From a checkpoint of a small image captioner.
Model: 24-pixel images, encoder arch vit, encoder norm layernorm, encoder activation gelu, encoder moe top_k, encoder num experts 4, encoder patch size [4, 4], encoder layers 8, encoder width 160, decoder width 256, decoder layers 7, decoder norm layernorm, decoder activation gelu.
Rows from block 4 of the text decoder, named by matrix and row number. Rows with one number belong to one attention dimension. Each number is 128 + 24 x the weight over its row's rms, rounded and kept within 0 to 255. All counts start at 0. Numbers have three digits each.
# v: attention value (decoder.blocks.4.attn.v.weight, 256x256), inputs 86-171
# proj: attention output (decoder.blocks.4.attn.proj.weight, 256x256, transposed), outputs 86-171
v.32:160125112131067115127104144082163154162124135121157158141160099080146113106143196150150099145109147108128148111148113155146147100130099077131132138137102158144103082079139113101094120144114114115141095113140126112146145126180147116145147128136105160132074095
proj.32:137152151132152173105123162179144120115145121103160142124149169182133091153077096112112133109108131123118100161141146126150111154142148167124185124105166118134122177120126128146135096123125111114138167159099103162114100140122166121138115090116151077152107116
v.33:107152134117192150111103111139127179123150157104075123124138107164119110139125110158144127128110120088144110118127142104179115126145155179103117135158078128132144129117095112168138113134144143123161136119118101133158115130098123139138096119118135084134126116
proj.33:109134109151129096105132168175161103127147126183121153161141126106121119082137173174138117117162137154117141113116146132097141134102142146140147132127132084145105112146124121140129118114148129152154108107173147161094131137168146158114159159115161123111139150
v.34:120113124154130140093137138163101161097125134136130196121133111118114116131158160126156166165096092097132168124154107125156163098140142138125092116130137126118138101105148118111152142115110147125147180166112111131137102136142093091146134143105081124067158123
proj.34:092128153106110126159137150159134114098138080133130115137133140156111129151143141110133108113103144098128103103145175146136106132165147138120116114156134165116132147136109099131114140165139093131137139065138160124138163111132117143121136126128127146171155109
v.35:103152090195147120106063109144144139140148126132116146079157095134125169091120152091098148121101161147111172143140126138141116107167188108115087136127083117154094096120136131112129121125118125153136130089113103128143123104133118137131104166115093127181126086
proj.35:122134155118099132151118133149131165140118147131138129132083146121109094110115131136135109092113137086136117101121177150124119093156126132136159156102178136124116127146126160157141113097166133124147093118158146089097130155108125123117158114145135103100130159
v.36:209138154117115135134181085108115099124128161143116124153114086123143133110189107093131130072112120104130138097119157117194110154131152167131145107117123127198105150155127158122106101093107105085130167092136129070125132112128122095121127161127117120125168104
proj.36:114137087127081157179155116126139147123103136140152138109107095105164156127135129124138104163136110077115136094121113149103108137115138118134122103122151098113146113185124085070080129134136137150117150119114130112101127163093130126125148102118165110096146157
v.37:141114134117162094118141155148106133173133123103149155092170167110087118159137161095125099163098128150151127103146131129129098170104149094151108133157139102120131143119146126130141111130094164112133113133106136088106133183142116120144102133126183154131152085
proj.37:109122122063109132131116100129177085129141093118116135147128112126155149123113112133116128147148121129110148150162169126141124160113176164140126137117135135154164122116115114122108109144150117126165140127174100126159156129072143124101108138116143139132099167
v.38:159130158150134143143163117166061137148131101098117125129101121165170133089146108126111124104140168147107121119137160130129136131131155120137156107129176174139120140180163127165148102118103134114100155112108142167130096130128094117099144132081134160114179099
proj.38:091147118129123128130125133087139141160134146163198150106105103101129147142118148138133152152146111139115121161091094146171164123106113119134120143114079124167105118113085067064071120117130115140115093161115119097112138128115103157142158130146093127109136178
v.39:175101135125115118146117106134113124126143112128090104119105126137135112113146117098113086133103107129138125149131157140141110185123131121130144141119140179127100117107149133121121126125139174098182107126145135113127111100171104148134137140139127119177103118
proj.39:101116108087146116127138105161169114138079166110124119120128137121123132165140104125163139120178139079111101103135138123119142136120141151136125103113091130133120200150130132106107082108110141147141143124119110137176150153114128076133115118114192156102116133
v.40:144191148144143136108120128145112080075142086166193108170097122119093131149103133118172102119116138089130074125142092113129142120117116120119101113145130149159136093146126145143155111123132189111125096126119137135099115123136154117108136158141091159100138116
proj.40:119116163097099105122121128095111133140169153133115118161128141132156144143128162109140192163090135129123118130132151146137090171134148145119153139092140127141138120096123101136134104162137109097115153138131145101151132149103080124136124149134131116175101104
v.41:177086097147148150131163119141141132139107151147132134073103130088133177090137137106151124116102143127081133102132147118117155140134156138119136109111128182119112104124132149166139038107085124116166129136144126114141129101107121114133111105116080146162115109
proj.41:124132143098100133129150104141143114147114107141142116121131104135139123149117088144174117137147135108139091120127118130133133156094106144180182123136166094175136151127113100051126115112105090139158142123132109134121134154135124169114168123089150132127129138
v.42:106112085158120148128124118092112111141132152091123196110124069105090125163111120145128141120060125109111147092085126128117104110096111170120090136113119106135137124136133161137091112126106129155132141172124133101191127167106177138127106094146050122128122134
proj.42:191115156115150153088092153169137127115154079157101094141125178141099101149118125126128112137124128152135130136135130177083103151148141130127102139144146123088155142122126112095156143143139116179118139136092113127090154106134163117119148105114148133105159161
v.43:133109123129166108121159134087144155124107127146131113185145112156105107130141129141114137156094118174108102096144090103093138114186116126068109121095138125151157142133153127124109143115143167113131148115139172099074131137172128139123090124119126151086141085
proj.43:108134121134144131165100127116127125157214124114121110137117140176148125160121120125098129102125118113159145110137129122165091151079155107168160149162129181140123139086131148127145097143119129150153142129113105120137131108123133127103122125159132147141148112
v.44:144171133105144138118114150165089100091127101164165083152105129134134083127139145145099132146163127113136114128126163111152138110062097109100119101132127168130121167151085136128131139165135106109127159107141123168119132170123087127125116132122103110121115147
proj.44:082071114087097132143151141091151133080115167121124185136165138111147154122142146157168154140108118139115161109125087127166135119142138092114115141119108117105129129098132084132160115131145121139114129136092122150122105109160117139136117143087135145143172131
v.45:152139077131159123087124138120112115092129116155155111159104122183088109125116097141075137149161100107141113124159142117153126112120154117125139132155159105140124154115124150134124174149126147153108183099098112179132164110127100128155133177088130104109139122
proj.45:092148122159134135133097182114118182126160155098103105127085093094145177109159154126164112099164130102133112143133138135129133095132089126092117155114090182112098116124178146157140124115150131117108116140114103126129113130110117161138114134115190158115153159
v.46:144115074154119111125145137136105141122135146101179124132154129095099154127143144108165136128152105155145090069099107143134145165097127118174136097111126168152121154140160162157133160120158089129170100149138110120139164118138137163139115097122119145149123133
proj.46:137107184115123137134142073100122099122128091141128150145131104174175109150136122173100135099140143098110135216185165133107102099176080149123153106111147073138142131118073073117119112171120129140118162103151142141149096105154108132121112118134109125150123152
v.47:116128150105103130086122143124150132150124126122121114172091160090134147147110111106159110106117142142115115128117180128141110116108114132104124144140147095135144107154124162102067163112146081101134139171118163130139102108093133101141082110145085132166099141
proj.47:116097104149136127108144157103124124082113105128137123135149145127178091162138163121107139127120115181137147090140139155097098126176142130085123095095140131065140182137140095112141165110096165139099158102122093140117151107163168136103106110065139115120157098
v.48:099136079127144141128102157165120117183132140118109135112120157110120133181169116107134139146131089158155141142099135116113151098155136142104136159185089111096131102111103141142137146131091083135158114126128115145131111126134164138211087084162146171120148111
proj.48:136136140133104122132127137094133115145135129111111132115164119105059132099147156159126144091118123147105119127135137133102100130090118136165132102100140117149124117161104105112168122121144123126113141108158056129122142178128115106101175065115145113145112120
v.49:152116153150140116111153122148134119131146135129137147113126106104098090099087109094101106145082098138134101118104146163127152143137137156135113097128058147107129161156119114127114099109120111104134163093132126080096109113095074147118090143104102124146117136
proj.49:118137128117116161155091160142129094127136126141120144122103156121139153163137120156163159140130148131108151131138078123155109115147129136089139117164174114171150106127112100107124112120137132112127150138156128187122166112161155099085161156080123121108111128
v.50:114163064089138167147120159128095140134132130096110125146156152117072121145138118093142135156137139136093157128154131137120144098107132127123124151121161152089099115162143168142107131159118074101113179105124160112125139126132119097162124127141111130097169130
proj.50:132131142117110075145102157127187102130137128102167140101098110143157105137133101147079110130143139124180158148138113123125117142136120109092121126097121171113148144180108113163137121141120151149111130140130093143108101110107123084082140083104095132126124110
v.51:165165126151144103155166144159143133147116103110114134123091149111117120084138114118115120119123135163128098140096151123097144117130150144117112139076148126116141162140118099179144126129124136093115118120170166127112099126165181146133129141141095153118136147
proj.51:159149164142151144173099105075121091115084153152121141096150123116116152169157103147118149153119111146150152131127140108128093137133124120141117071121110074174149085150103115106116108137154139162144129100134138102120088154128109115058142111157134115175118113
v.52:153107100121116163125131144127145129136113145117148157126108073105107107123116148132104124093117140153176093152122109141134141132165105137098175113143089142101130160090156135138085109130141111110125127147140154130082115092163165140152103120090115150143115168
proj.52:107126156149137160118113157153106122095136125167146116147156129133152155159117115138120161121159118092110121130162138148093122113134128166137105153138163071148089120127132084120116107107136110163131131106159050174189109121142111104139140109112163075129096102
v.53:135136112093159140112121098146133155120175138127168139128159114101132115128120120086178119111172125157118117092160131107178121118121078137107131090116137093155090171114099152121153127132102133123125146131136151128083153148119103133113113148101118138140109126
proj.53:155144141121152079146124119135106098110076146138078130168140124161159143126162117134113123095112116102153145139167103120139129138118168106110141148140128116103133095127133102148113129135157125157133117105143107142138146085158099147113130089110160129129150122
v.54:116121163119108162136094130141147118131159117098121125167060135112145162134105150143132161113122155148113159102144121090050142146124123120108109151109177157123141142122153148124082100119118123153089128093121152173122139096104100086155145080108121174139170157
proj.54:142139107124166123102138136165151146128120143141173140063113109129147091156160104073144151132102072125139095141152084154140113099100143142101163103147143099135138144127145149139125120098142145117112132104108140158140144143105144171089133159104135150115081108
v.55:126075102091116166095128111107154122148100134166172118152167094137171109166099122122100117116154138129162054118124110146191101089125136153129095086152099126141153124115134136138159168113125138169120112118118119107128091120081079132117118144109131139178130166
proj.55:134120112201072117124117157104114124136114115126163121153143105103126128146163155130136137142083127143094127126128144083088146124108136093141168162129151139163115123084110105121082128110137139119120161136126123124116141104185151071196125142129131109102166140
v.56:092155137158152157188137113152151124154076150147125153082137159119144085105096123115142153140110183116134136141120116133161141126130132161099151109115137148144159136094137114146189143095120098157110152133066121109168098123104117164102177162105127107128124166
proj.56:171085129168132150120143132132141145143153131087099127158134154098105113149132115102145116102118113130121147130099119156119134119124125124155108109142109146144108112156117174124097173145121165088117131139154157124112143078138116169163146094114106140103130137
v.57:126134115127118136132153110093135128100164135159145110149126181105133104097078129138096120115119129126122109131122138151086142127097150137157126107140123129140125108144157135116146121094151078152153119109169145137069126067130117137172108124098133137199145104
proj.57:135158113163118157101118139148097124146145143122117104061165120145131174156145109132156154158089146124123135107113129092136115145111100116113136117112140146138134115082139123101117133145105141109137158150098112141153107136109139142139137134122109114121068122
v.58:135156126192137133182111104151116120108186119115128122138104107127134115133167165118112092146125125147120170147128095160136125159134116129148145166144133166131139115124141133101154181123122105145152153083151099143165138130112080110126114093099174119098170147
proj.58:140132121130092109094135120150116139119076164120158158083124113123136139124124176118135152127146169129140091118161171129133117118085135154100119118117120137121148133156094140163116105123116164092161088168137152112113157144115148153103107136157080135146103174
v.59:123153096154161113153137119139132174143097150109138175131154135124090103123156177145114096111089121153134122158149135111094107182119083136120132106111159140144178144148132142125163109119114091081127123185131168098171129152128122113128117071120139148101135121
proj.59:133108168128127141139095087119122081144146118177148119119139111135168184130113146132151114186126121105128183125148161115168126141114145114145076131142136153118178122098119104115100141148132134163162158119138098108104147122124116114070115132130034104139121147
v.60:124155174138107097131100106124151137148128160121114149114167128150119158104149143130175111087089123088137111136093114128114145135149104104108152143126102136125135122115138136179139124101119111079158112066117137124119107111091112128131139155153150160078137112
proj.60:115134080114114141068135136091118127179157132138105127153111117099116119126145121140122129141155147171113150129121135120178135146116117132142119154142137148130127156131104112066121105174132101139103126154162150154139136131184139142148153107130111137132113106
v.61:124084095119111135126102116130133111161098162119114125102108164105138112134123106138111146131092127171116131128184141130106139093149129109093146117134134092132142154147138156123130175115143154134119147100152099095106108165093104165104120123166126160116127099
proj.61:140133133131166149164115165128148129113134080102115153159163105138113091143129130132113127122147086095138109161129083123116092162054133109172096111102133146127149127100189086097118131108108098124140127127125117155171132088126142122119113106113120140127135150
v.62:126135090125140107148134140132091131148139171160109143100115145117088109138107127109085128129108148169128119132120096147147120129140150112109133153146165131068120172111122149150119173100136167100104157164169173144112150101154109111135118168111091211120079146
proj.62:124138132165147127121128113137150112139110117104131118141098097120164141124118118133111134129112138113198124118160153110113123132108144132177131116094134112176069110077149107146138128124124107146141102120102069136139132116152160136152123080138156078185126146
v.63:132154164128140133129135084111161096124086127148129112171093137106169120103126098115137160131137144117135127128133128134164120146116133093146123109175100108160107119127116103116145139151116080128083109107131143080088103111110113158170135138104127152204117126
proj.63:119145109160103143143127151117137161118137143117183127146127081129117131147158108162131153119131104135114116103101106089139127131149152138090133106057163134165146095185106144147109140101147114083110165147099142162096085134125130122141130138080131132097107127
v.64:143111139150131086132073101121132147142105135144155122099137148103125146115089146120139112144132121139113140128125110154131161098152167133152146148159095140171093132124133164134145125094124136167127082114112117092156133144130122166158136119150113140107090102
proj.64:119113108131141136130151143084107092126151131134147132104092096141130102138160100148128155160112130129132141134129105118110091135089101105130115096109114159087127103160093092106119167172109103147119162134124101119096104088122140148104134115112100120131137116
v.65:111152146150114086111114128109156102135154092134114138150156142119144119102134139136121141147089156090134168146137157152094088120119112126193148097140167145131165128071116148093132126124136126092114122094155144129140158103107174107093158128188155118097148112
proj.65:148141115097134137144121124148078148125100139155106131147111129116146191142125113124132115145110091126083121135164149145194080098134122161111108128156060092139074129167127155172094125149125144160114117110152086152148147138136075141149108177089115101138115134
v.66:130140115129141157133121104161125149149137124157130172100150125119201127165078134169137151121141159097136138146125085155162133112138126160144139131119133123136133131109135091116173144167112116131096133122134100111160112093139129140122140143156087099105164156
proj.66:140117125146158119114131101161143112104099073131116118133103118111110127132138097148163128155122121122115111136095145111088098120115126162116108120131128178115118125146153163154113149117110144134146132180140118188123182121141162107090141151084173161110111093
v.67:119132093133131119175130093089132136129134105104104160102152146156145122094133121097103111155113112097133131150091158130143138149142131098132156147109128155122100123130107116129110193110132158140152163081175121156121135147167152133097107103113165100094103109
proj.67:151129130147146150098151131170143090131125131109149098138162087117147106153183150151132097147112151171123149099160092144145128145097103144112101117075086085159125140150147137129104053090159111127105112141128120117147119110119103166105173144154105101122110154
v.68:097088183132115125158099110095121138118100136101122158103128141141129091163110113118110114143140146123075133086067145101078162066127126132131145143157129166137101157192126126107113124117150152102090111155119124109154137140120137133161127114112091119121142132
proj.68:157124102165120104106137135120136105145138127090147092135102149120115141124133096117159125127122102099119130110108155148143115142107119146124139126117139117131128105092115111145131157179154149158159105123127178127123146131149132151121150115132142101159103156
v.69:134115108116095140141114110108099197140188163080097125117178138134116119126097107154115109136149143123116182126125136144142127157133147096118134150124157124123112133128065140125114178143158107085101133139176168120124138115116147106156146127108123121108158152
proj.69:138133128144117149129155161092171111089111113174157131154107112123144146182130151129137115119115118138115086111115141109142152132116140138112124123107091157127152130139192138108121075136100153114116104104102149134116167136107113096107139156120161131124128135
v.70:181151127107103154145093168133199155103106125113114092141109125134116122145113137106121075155124097096135124126125118125137120081176098173154183117113111137192143093098144099143167121091121082149141144142120154143116077126124115146152163123157056173136132138
proj.70:099140122160113141139132143107101089147134193106125098114147165119134174112181137177096141059130137119130125132109153132149156164132133087094102179155134136099155147133105170138128154128101129149157110153150081152126109122134126081115081134150150130116138103
v.71:147131117091115108072097137158113086091107148129109147126125154173132139138094087111140167119163104103146141162167170142115149115175142113073144105126176096103102137155138104139118109140116125122105158142124087114113110129154175131100102121119173161103122133
proj.71:124145126175095121182158095142116157139145157109149110160160131112151124142128105158124126164136159124139162097130166103140127156100147108168118138137172120159100100063183156142109101122138161135146161124133146168128123131099069156137153109134147114110110148
v.72:138120107123121113115118130107102128148117121105145129099133144138098131184123143149112097155126129132112128160086111114080124128110175097111113161136131167120161117160102149129172141136097132120150112139128086146151137147143083126107164115086124140152102117
proj.72:148088127157146116144160168130134129109108110129136134122133095122124135088150157080139143118158118113146124105155177132107159146175155137172130135141124139166091120144182152131109114132123104133129117122155140096058134127103134168128149137144123133090122142
v.73:143171103108162138131153101135107164129130116144111121167102103107147116118111114137102131169116120150146136139153146119125121120111126120087108150141115163123110118136129101103116148124133164119148122121127080162124130130124146118151127112153122103170126127
proj.73:145067136155119064126116136142161098115115121166140085105146128159134121144129111148143133086180111110133127138091095124123111128142123138135133123123129120099121140146106177148125135116143143142113182189081184111101135147113098170149134095138120132111133155
v.74:088096148127091119143104162063110127135115147124134125099127133147161141110112113124162109131134104140115133160153123180161143106169096114170114124143102150138114116091106121103143132147144128148134153120132126147129137107125096145145126164123129182139143142
proj.74:159179131139162136083175086151142099114122077114134140132089148136117098169155197141097155155143114102092136091103115111094114123114141148125142106129106102115110145172098118140130139114084129135123140131130119119130155128139165132184124140114142097094124112
v.75:123114093154150063145136127135145146144073132146115133139148139122099159132153139091122164143106147118143118125137146101111135133113123123117101174125135141117157171111134156140085126089125199140106105157109136122163119136106103131136096127120135115087089163
proj.75:120108137149113115144078117132124146112174130137132136154153103149134117183160110099150122131116152126129134132089113120167117110140114137102171085094116130119104150175084101090117158153137054107099151122110135109106095164138121149129134121148125153166152115
v.76:095160107106125123102150132130084131121105176133147141109112088122091173131158101114087172174162127163134094109146104111144117106139126098091151130115110090126146138154165107137084150151151142156147141133133114071113142103130126129101129156080156143119122124
proj.76:103117144128089114127135060114148155116102120156105147151167133151126125099099133131207143134073141110154120134133128137078156150164121107160146105125121141114148090124132146120181157093120120091132136126112105148137096100082159116093094095125137094096098127
v.77:149153117114094146125099099124111147126140177150130121138122195120175125142091132150092128140091128149108153131158120164154152078152104110115148179133134109116131148141142104100173164117105084116133149080156113105114076147137127138120120121166144139106121130
proj.77:127125132130145112143124128140126081121123105130153110134127056143143133141101144152140151129102128076117161118105130112112108144130116147096086109127125168098105105130087132144060153133140116149146185125101146164176150112100119134102124142105115118110154118
v.78:135126130133163146159125155101143144141151136102071159142070103152137115116177129138168132191103134155102159137108112114099115129115121108093068128119155147144163125075129105154090095089147141120125103126128138131136161150124112106112125144141097129140143101
proj.78:121097130112117084111152139139076137153104161119153125112183148153141159095124168104102156079144130117142081144118133143141154133118104120147163133142102106148095104200146138089126122138177114113149147138158090154143121152142109120182147137115168089127102153
v.79:096139165111138109135162146125187141093144129135109125123138178140080098117139143064117148094104140118132103170109087136093122136104117116161135143136112108111114105129137117182139121134138104101117109136140160144114111169154149116135142149133129143167085148
proj.79:122086138144115165140125116134120119190107147112148166102117123097166128133121136112131116118139159121092106086163137117114130078163115189107113130127119111120200150121131128091123119117099126106088137113139112126139135091112106126110148070137142114135110153
v.80:106110118121151115142128115146143108125136117160144139109154163097133146113160165123124127107160094088153086111142128153158146115105144123127140114116127129146156153122164141124166107183084119145157134137117122161092116118136108108154159119127146122138148112
proj.80:131179144111117159127100094134109135125089100142118161153088097178132137136081090103096115126103142146151160143121144088094088155114127128133122122128108121107156097084152084149135111091123109118115109155124095092163128117140169147126083169137091129093140119
v.81:168125152134164126139125135141142161130095147109162120116166144159098115178150125098140097146126144082141124120100137141122163149143122148136136116154115141126131118140125075113103134102113121159105140139113092114148100115109142132144168090103177111140155119
proj.81:101168119143095104111136142126086106114149107103119107150122144146160119132097078170147137126114094154125145126134151102152120120098161103101103121092108117114111146098150173131125142166140143135130153136111149137150111114147115152112081117107130143114141083
v.82:148110124112158135167162113130106157120116107106137113119146149121126116115101089127115132110136135152152110099146107114153097125113156134127102120153130112149145122146114140142154133148160082108136131146141132134140183133110150146110138121133148129141118168
proj.82:126107127113114166101141152144170135159107128138137152200155161132107113135115120099113120134103150150110099113122137084121156078173111141113126120128163129119155176087159153079143093140110127101108079126122122091108122155146136095107120115104132125108141136
v.83:149110180100108124155147109109149136134148115119106118146116160151097118138179130122183138114076105110130151134113138135116110155124105088132101136152122126150125138167121165121159156153091090107170127116138103122122114124125122088093158125161175151140128196
proj.83:118160129146125121127133156153120140131115102094116112099150109134146138135133113083097119126150121139154106137132125128122133127145155141104138128124130106149131075098148150149117146150138132119076152118143114174100157099096105129169158155122112087098139132
v.84:152117149126110135106111141152131132146145098111155117092127117145191109113134108115136137104145074099090130128113134136151135138111150148106158097111125137134117141124128113116135103133124149113149123172172145147058113107182153142102147113122180144116171084
proj.84:094153149081125140159130116155109109117140143113122132129132146107142099103098153135090144116117157136122130112137085123143120122094160089140110136124093110156112138101178117155116135165148205120103155072099121082187153124109101090123105129153100138112088149
v.85:102128168115116122106124113150104188127105122119103137144127155098145110103108148121181126147109152123156152118100115119171082095140146141123157140124140121111148133109075166128118109157091127134169101097142127120105085168134133116110104163165175109105044145
proj.85:128128119086142106152114140106158093103119134128137110131143093127103159154133128088100171134136073076087140141105133125098108123107099119149097094127118160100125119155141117114093158154116117115088199157092132154138115163147096141164149115116098120150178182
v.86:147147165064112092130111132123109118075109152138066128110160153101160135127108095164127098109134079139128122130123119151123130115123087141126109127130162146129169069138127099107127122120114133139128104098168121099127093115107143120117176113155108126141152138
proj.86:095139152166117152118159123110105135139106122101142124152113084141135131116146118085102154118114136127135187084121139103105128137093182136101110130134082125083109200111166176133124084161094154126128116158066129188155155110125125136114079150113132111131116127
v.87:127116125156155149176127100144099112167109142145163132121070124135132128126142085090130171151120061119112097094150124169085127133116135163127159104148168088116151131135154147120134106123132086109144099179130118117108133126083156137095093151115121106158147085
proj.87:115129130140143083087182122112139176107135165117142141117177105132108102159105122185133148075126146130146127168092109089143114122107144109154133178125126136136145116152143122119122151128151123129109105120165130155136106092131113149186116087128134113128100131
v.88:162133148137126127111146160124128114083103124137137128141106148133089121084154144116102121129075142145135106133140091117144123129153135168115139126125161094132154122105134111130156142108162084134129157091118155131155102122080097099110154138107135131115159083
proj.88:081149116084127176161130136144082119150098153090164145117162145136149141139052150139154132107181123115130147114152107149107178126117119097107160136149127136099136161145121125130127126131091146126139117107129100135141134122165151144116103104104118143154115119
v.89:103116160167165117094132173107114169111093145100143108138114167078101146107153097111130133118160167136152140125126182152146142139136146144117152140137175149088153152114181083121121117156098157181106167113145112099120121141135120102160148130100162125112123108
proj.89:126175114078116112175096135127110119140159118176125142151144164148140110141070130127108110120141088135155117137143101079114087148114130138168114107089137090142127077089098130108127147139152094098153148110116146123157112126131159169127127129094112118137161124
v.90:130151116165101109124121191136136143143137095176092148106141112095120140120163131109111089101106088093144112149138152138111125153150131140120151136121120113149124139120125097130126127117132155133182152107133111128103120142121165143143130144128130147155152104
proj.90:101132161095159115112079091143137132136110170124120135122131162131137128124109124148160141135107159121145126107132092146161114126107131122089101131184148124113160128153138151113131108100119100127115111118119135125105117113193137130080089162109086103084145109
v.91:114113101100109123147127080104097134131155147117150090083110161169120132137126078144098120136142124113117131135108122174101136143114138106154159106139147116140143158152137124107164171137089097142151136080148117160085133116147138132153159136151140173144121110
proj.91:183115136183126124145132174147108119110128109135114139103127123095133108124156158135164082160135092110124152150134137127128127122123128169118086120100106144159137120107114144109058147125142160163079122127126144103129100115064129116081157136098125130092137178
v.92:155150140181087136166177110061136121112170122174126102176106159112099113120156164130131136109139188144139100110106146115121146101143128155120108128092110153163110104105115123116136132157142126112147157090159127164118124096139172141109167123086085126149127130
proj.92:139130151104148145080081112167085110173107112128116131081115100139195119129107125166097118117117068104151130156145114164137160153149142101135114107084148125117135103113106122148144126096119094135130132113108147075096128125132119124130121158142157110106147133
v.93:128154136137194140107098110121140097113110128108140134107089136099093143104162084179160141107139094109151104157100103108112170121098160136109110122141158160126125148149137151136089108136129082128126159122151139191126111133120157132149143158123123163138156108
proj.93:129084165077126108126144151143103146115108184137118133157135103135183112130095151102106135124116146138152127140131129096123090140162109117159145144161125133132117104122138119130138126088133165136164082098120080069171137112143111129156120134094169135122162122
v.94:150125140148157134073117101148099109180090124125137108121105130119134112166073125075144086166164119132132131125130139113103136170121155167100154098140096132110090077168131135120119152100106129175117116163103157145106112131133179104066126131102095138140129126
proj.94:151085088128140104141127125100148128091149123142128145126154114132122140110159106184157153097162119170159180121148122107102123095156119113154097145133135140144144148138147166164124079166142147127112143128125130100122104110100112129125153099140196117084119162
v.95:118174180136131142121109088127112130130105112126125147133128127101160151133099106078181102114140154077112124143161144114138161113124120119123115141097095154104097098151144112168101120123124134123109085133140126112104107142145140104163159146128116151116132135
proj.95:121076109109173090143112125109111138118172120125144103133150076153129103099154143130126104131128086150141138110134113171125117141131147138170142104172185111154120137085071128122136160156128100107111179074121157110120101105129096129090121114130146110119114144
v.96:113136129167099153125141149130130114149121131101103098178143153176112114118114118142132136114150131095122152178129122160110156129094153126173173110127179134109145132140112165128125143165119157128068132146085179104104109156125133120164167153100151142126173100
proj.96:144085136120096123169134075128119156107113094150130185104127123112130093143132168132141065122164114119167072118156132116148109194134107148113105147089106131134139139127127072107160128139125126163169126144152132130113112105136116126143095147121124146165140138
v.97:097148148142138140146100122152092115137123109117118110142140157132107111150105115155131145137131099137121142088160083110098119099141122128164123105099135094108169161137102109073118155127155109194134153137116140127124164074110133129153116098092083142151143121
proj.97:148132097138122125078124144139157097132125140139098165151102125046124175103122104121162094171130125120126130116093148096116120160144112094112122169130120151149101147117086136145138118098105134089096141127134139144164124150132112121149116169154128138121132125
v.98:134124133155148106123141129132100155131096101139121137096081128115078179121117130074150141125143176122128129145066102142092099186136154095142109114138095142081140091097115111128128093137132129138154112133149148142151045118110180125100124173153132127155102110
proj.98:090111122119112119131125121108147161138152146132157126083165137144128036142150157136132171148122094158130148122127106121132131095103108107159123149117121142147097157112172135084127119111147071136099141103128151125092134149135108120178134092119164118125133136
v.99:125090170141121138149139155137116172127123172124142130121144122134161091109108080100161138129164108103142124101099131117150104118134080130141130117163142112119140124135127093137165138174154122130120122134073132126135096141090141130095163126131155087134097117
proj.99:111147108108116148128116113100122116109120106083152103113153147175084092170123144136140090128103120114121106150136095161129095145087149136122146112093152161158123172107142134165113109101140187118094131140153120124158166158138140122140126107116126133125110150
v.100:121101131152155131140112151123110140141160116102130105141160095125158116151084151123125110141157128121163100105144164125120113166110129098111115125126114141116149141160133102111140141109111093117103137125134165143126132110127114135084100135167081126122182125
proj.100:128162118113124158109145118109133135129086148141136144110096139122117147100155104148132132144131114137170125156100102149163124100111126153120104123114140121164103139116130135157102104131134182121143119139144114110193091123115114118167138140135173081166116125
v.101:128091129126117129086116111140108106117107145122088149158134189141119109112140112099133134143147134105110123114143157134125173064169102145131160149129133141222141094158116146125142168127083141161118155091127094140133131087109123098123123121116096157076147132
proj.101:112167130146161168136131105128109127137138148133164127172141080117141158125157109149076137160114105155136163128161141125145097160111138121124115093112120106076136110077103116157117117148120135126125109141136109166120165129163155162148118174116117090108155119
v.102:133111157089152156121115106142110149108154118151123111144100086106167139100155126115154106164177124106125108125111153136114120147128157144116115097099173097128098109142132113145105119113106151151143125109129157134087134140151117144158124107087164120142120135
proj.102:145153137121103096135138196113090165137163111141116189129144133163127125075081153106104103107118150151138120148110117134116139101100092110132144132152091118121149126094144139080124119163126103130127118151130146091129067145090141136116119114142103125131182170
v.103:146093125142119169072082130142150107149142116135145124136127180131160106148101107141162116133146143101098111168103121117096116153125156116129144099148129145142101123116163160129107118112113124109125092154105138149102141099160123093100123090122146108132179134
proj.103:109121107133122130158176121122083139095145132145113166131101094104114147108128145137150151116128146159154180103193132123164149126090102093116099141103135124114134128109191097097139137154118135158137149101102135116131116150134129138157135145089114149116079144
v.104:118120130121116128125178136180137132103131139104159168125150128140119097145137125146121094147121098175112141143131122141129119129114088115135145122143129098150110180111117102128128104143099116113090140114115127181118106108153147162099130140131080133143147170
proj.104:115121126159125124101094140079166166124147123099107095080117134093124135106108185137113129096132178113136089095144157146142112126094143162077158130133168147075129083139105111158121153096121156158153143156119107125124177155159098118125122151122146166112171098
v.105:084080129193117088112119154126124161137115134138148175099133104137072148121121147109125133151122140152120091117082110121121131138148181116120070149103145140135146101154107136154126084151174103165152124176174122134159143099125112134107133087095122137123080107
proj.105:153167095089141145110136121152127128148163149085125121129105122116092104158149098155153141133117115139119147140099106107118150120139109131165140089080088119109126167135123151099145137110108124116120155114084080143144084166175114131155143113137114129095129134
v.106:133077158112147109112081134123110101174151107105103142137133125108161142113131153145183136121095099111105116159121156146145151129119124099173152099138136152141111146100138121122124137122131129134151068104143131116114151126093119127114151126144147123117134176
proj.106:150156101134128132136143140156126188128135149137138143144113162091087134170173110098087191148110135137108133133104142142128086133139143171106087157162120094125092089179174118094129126165109148108089168161131095138105108099162126107122109148112136115137137109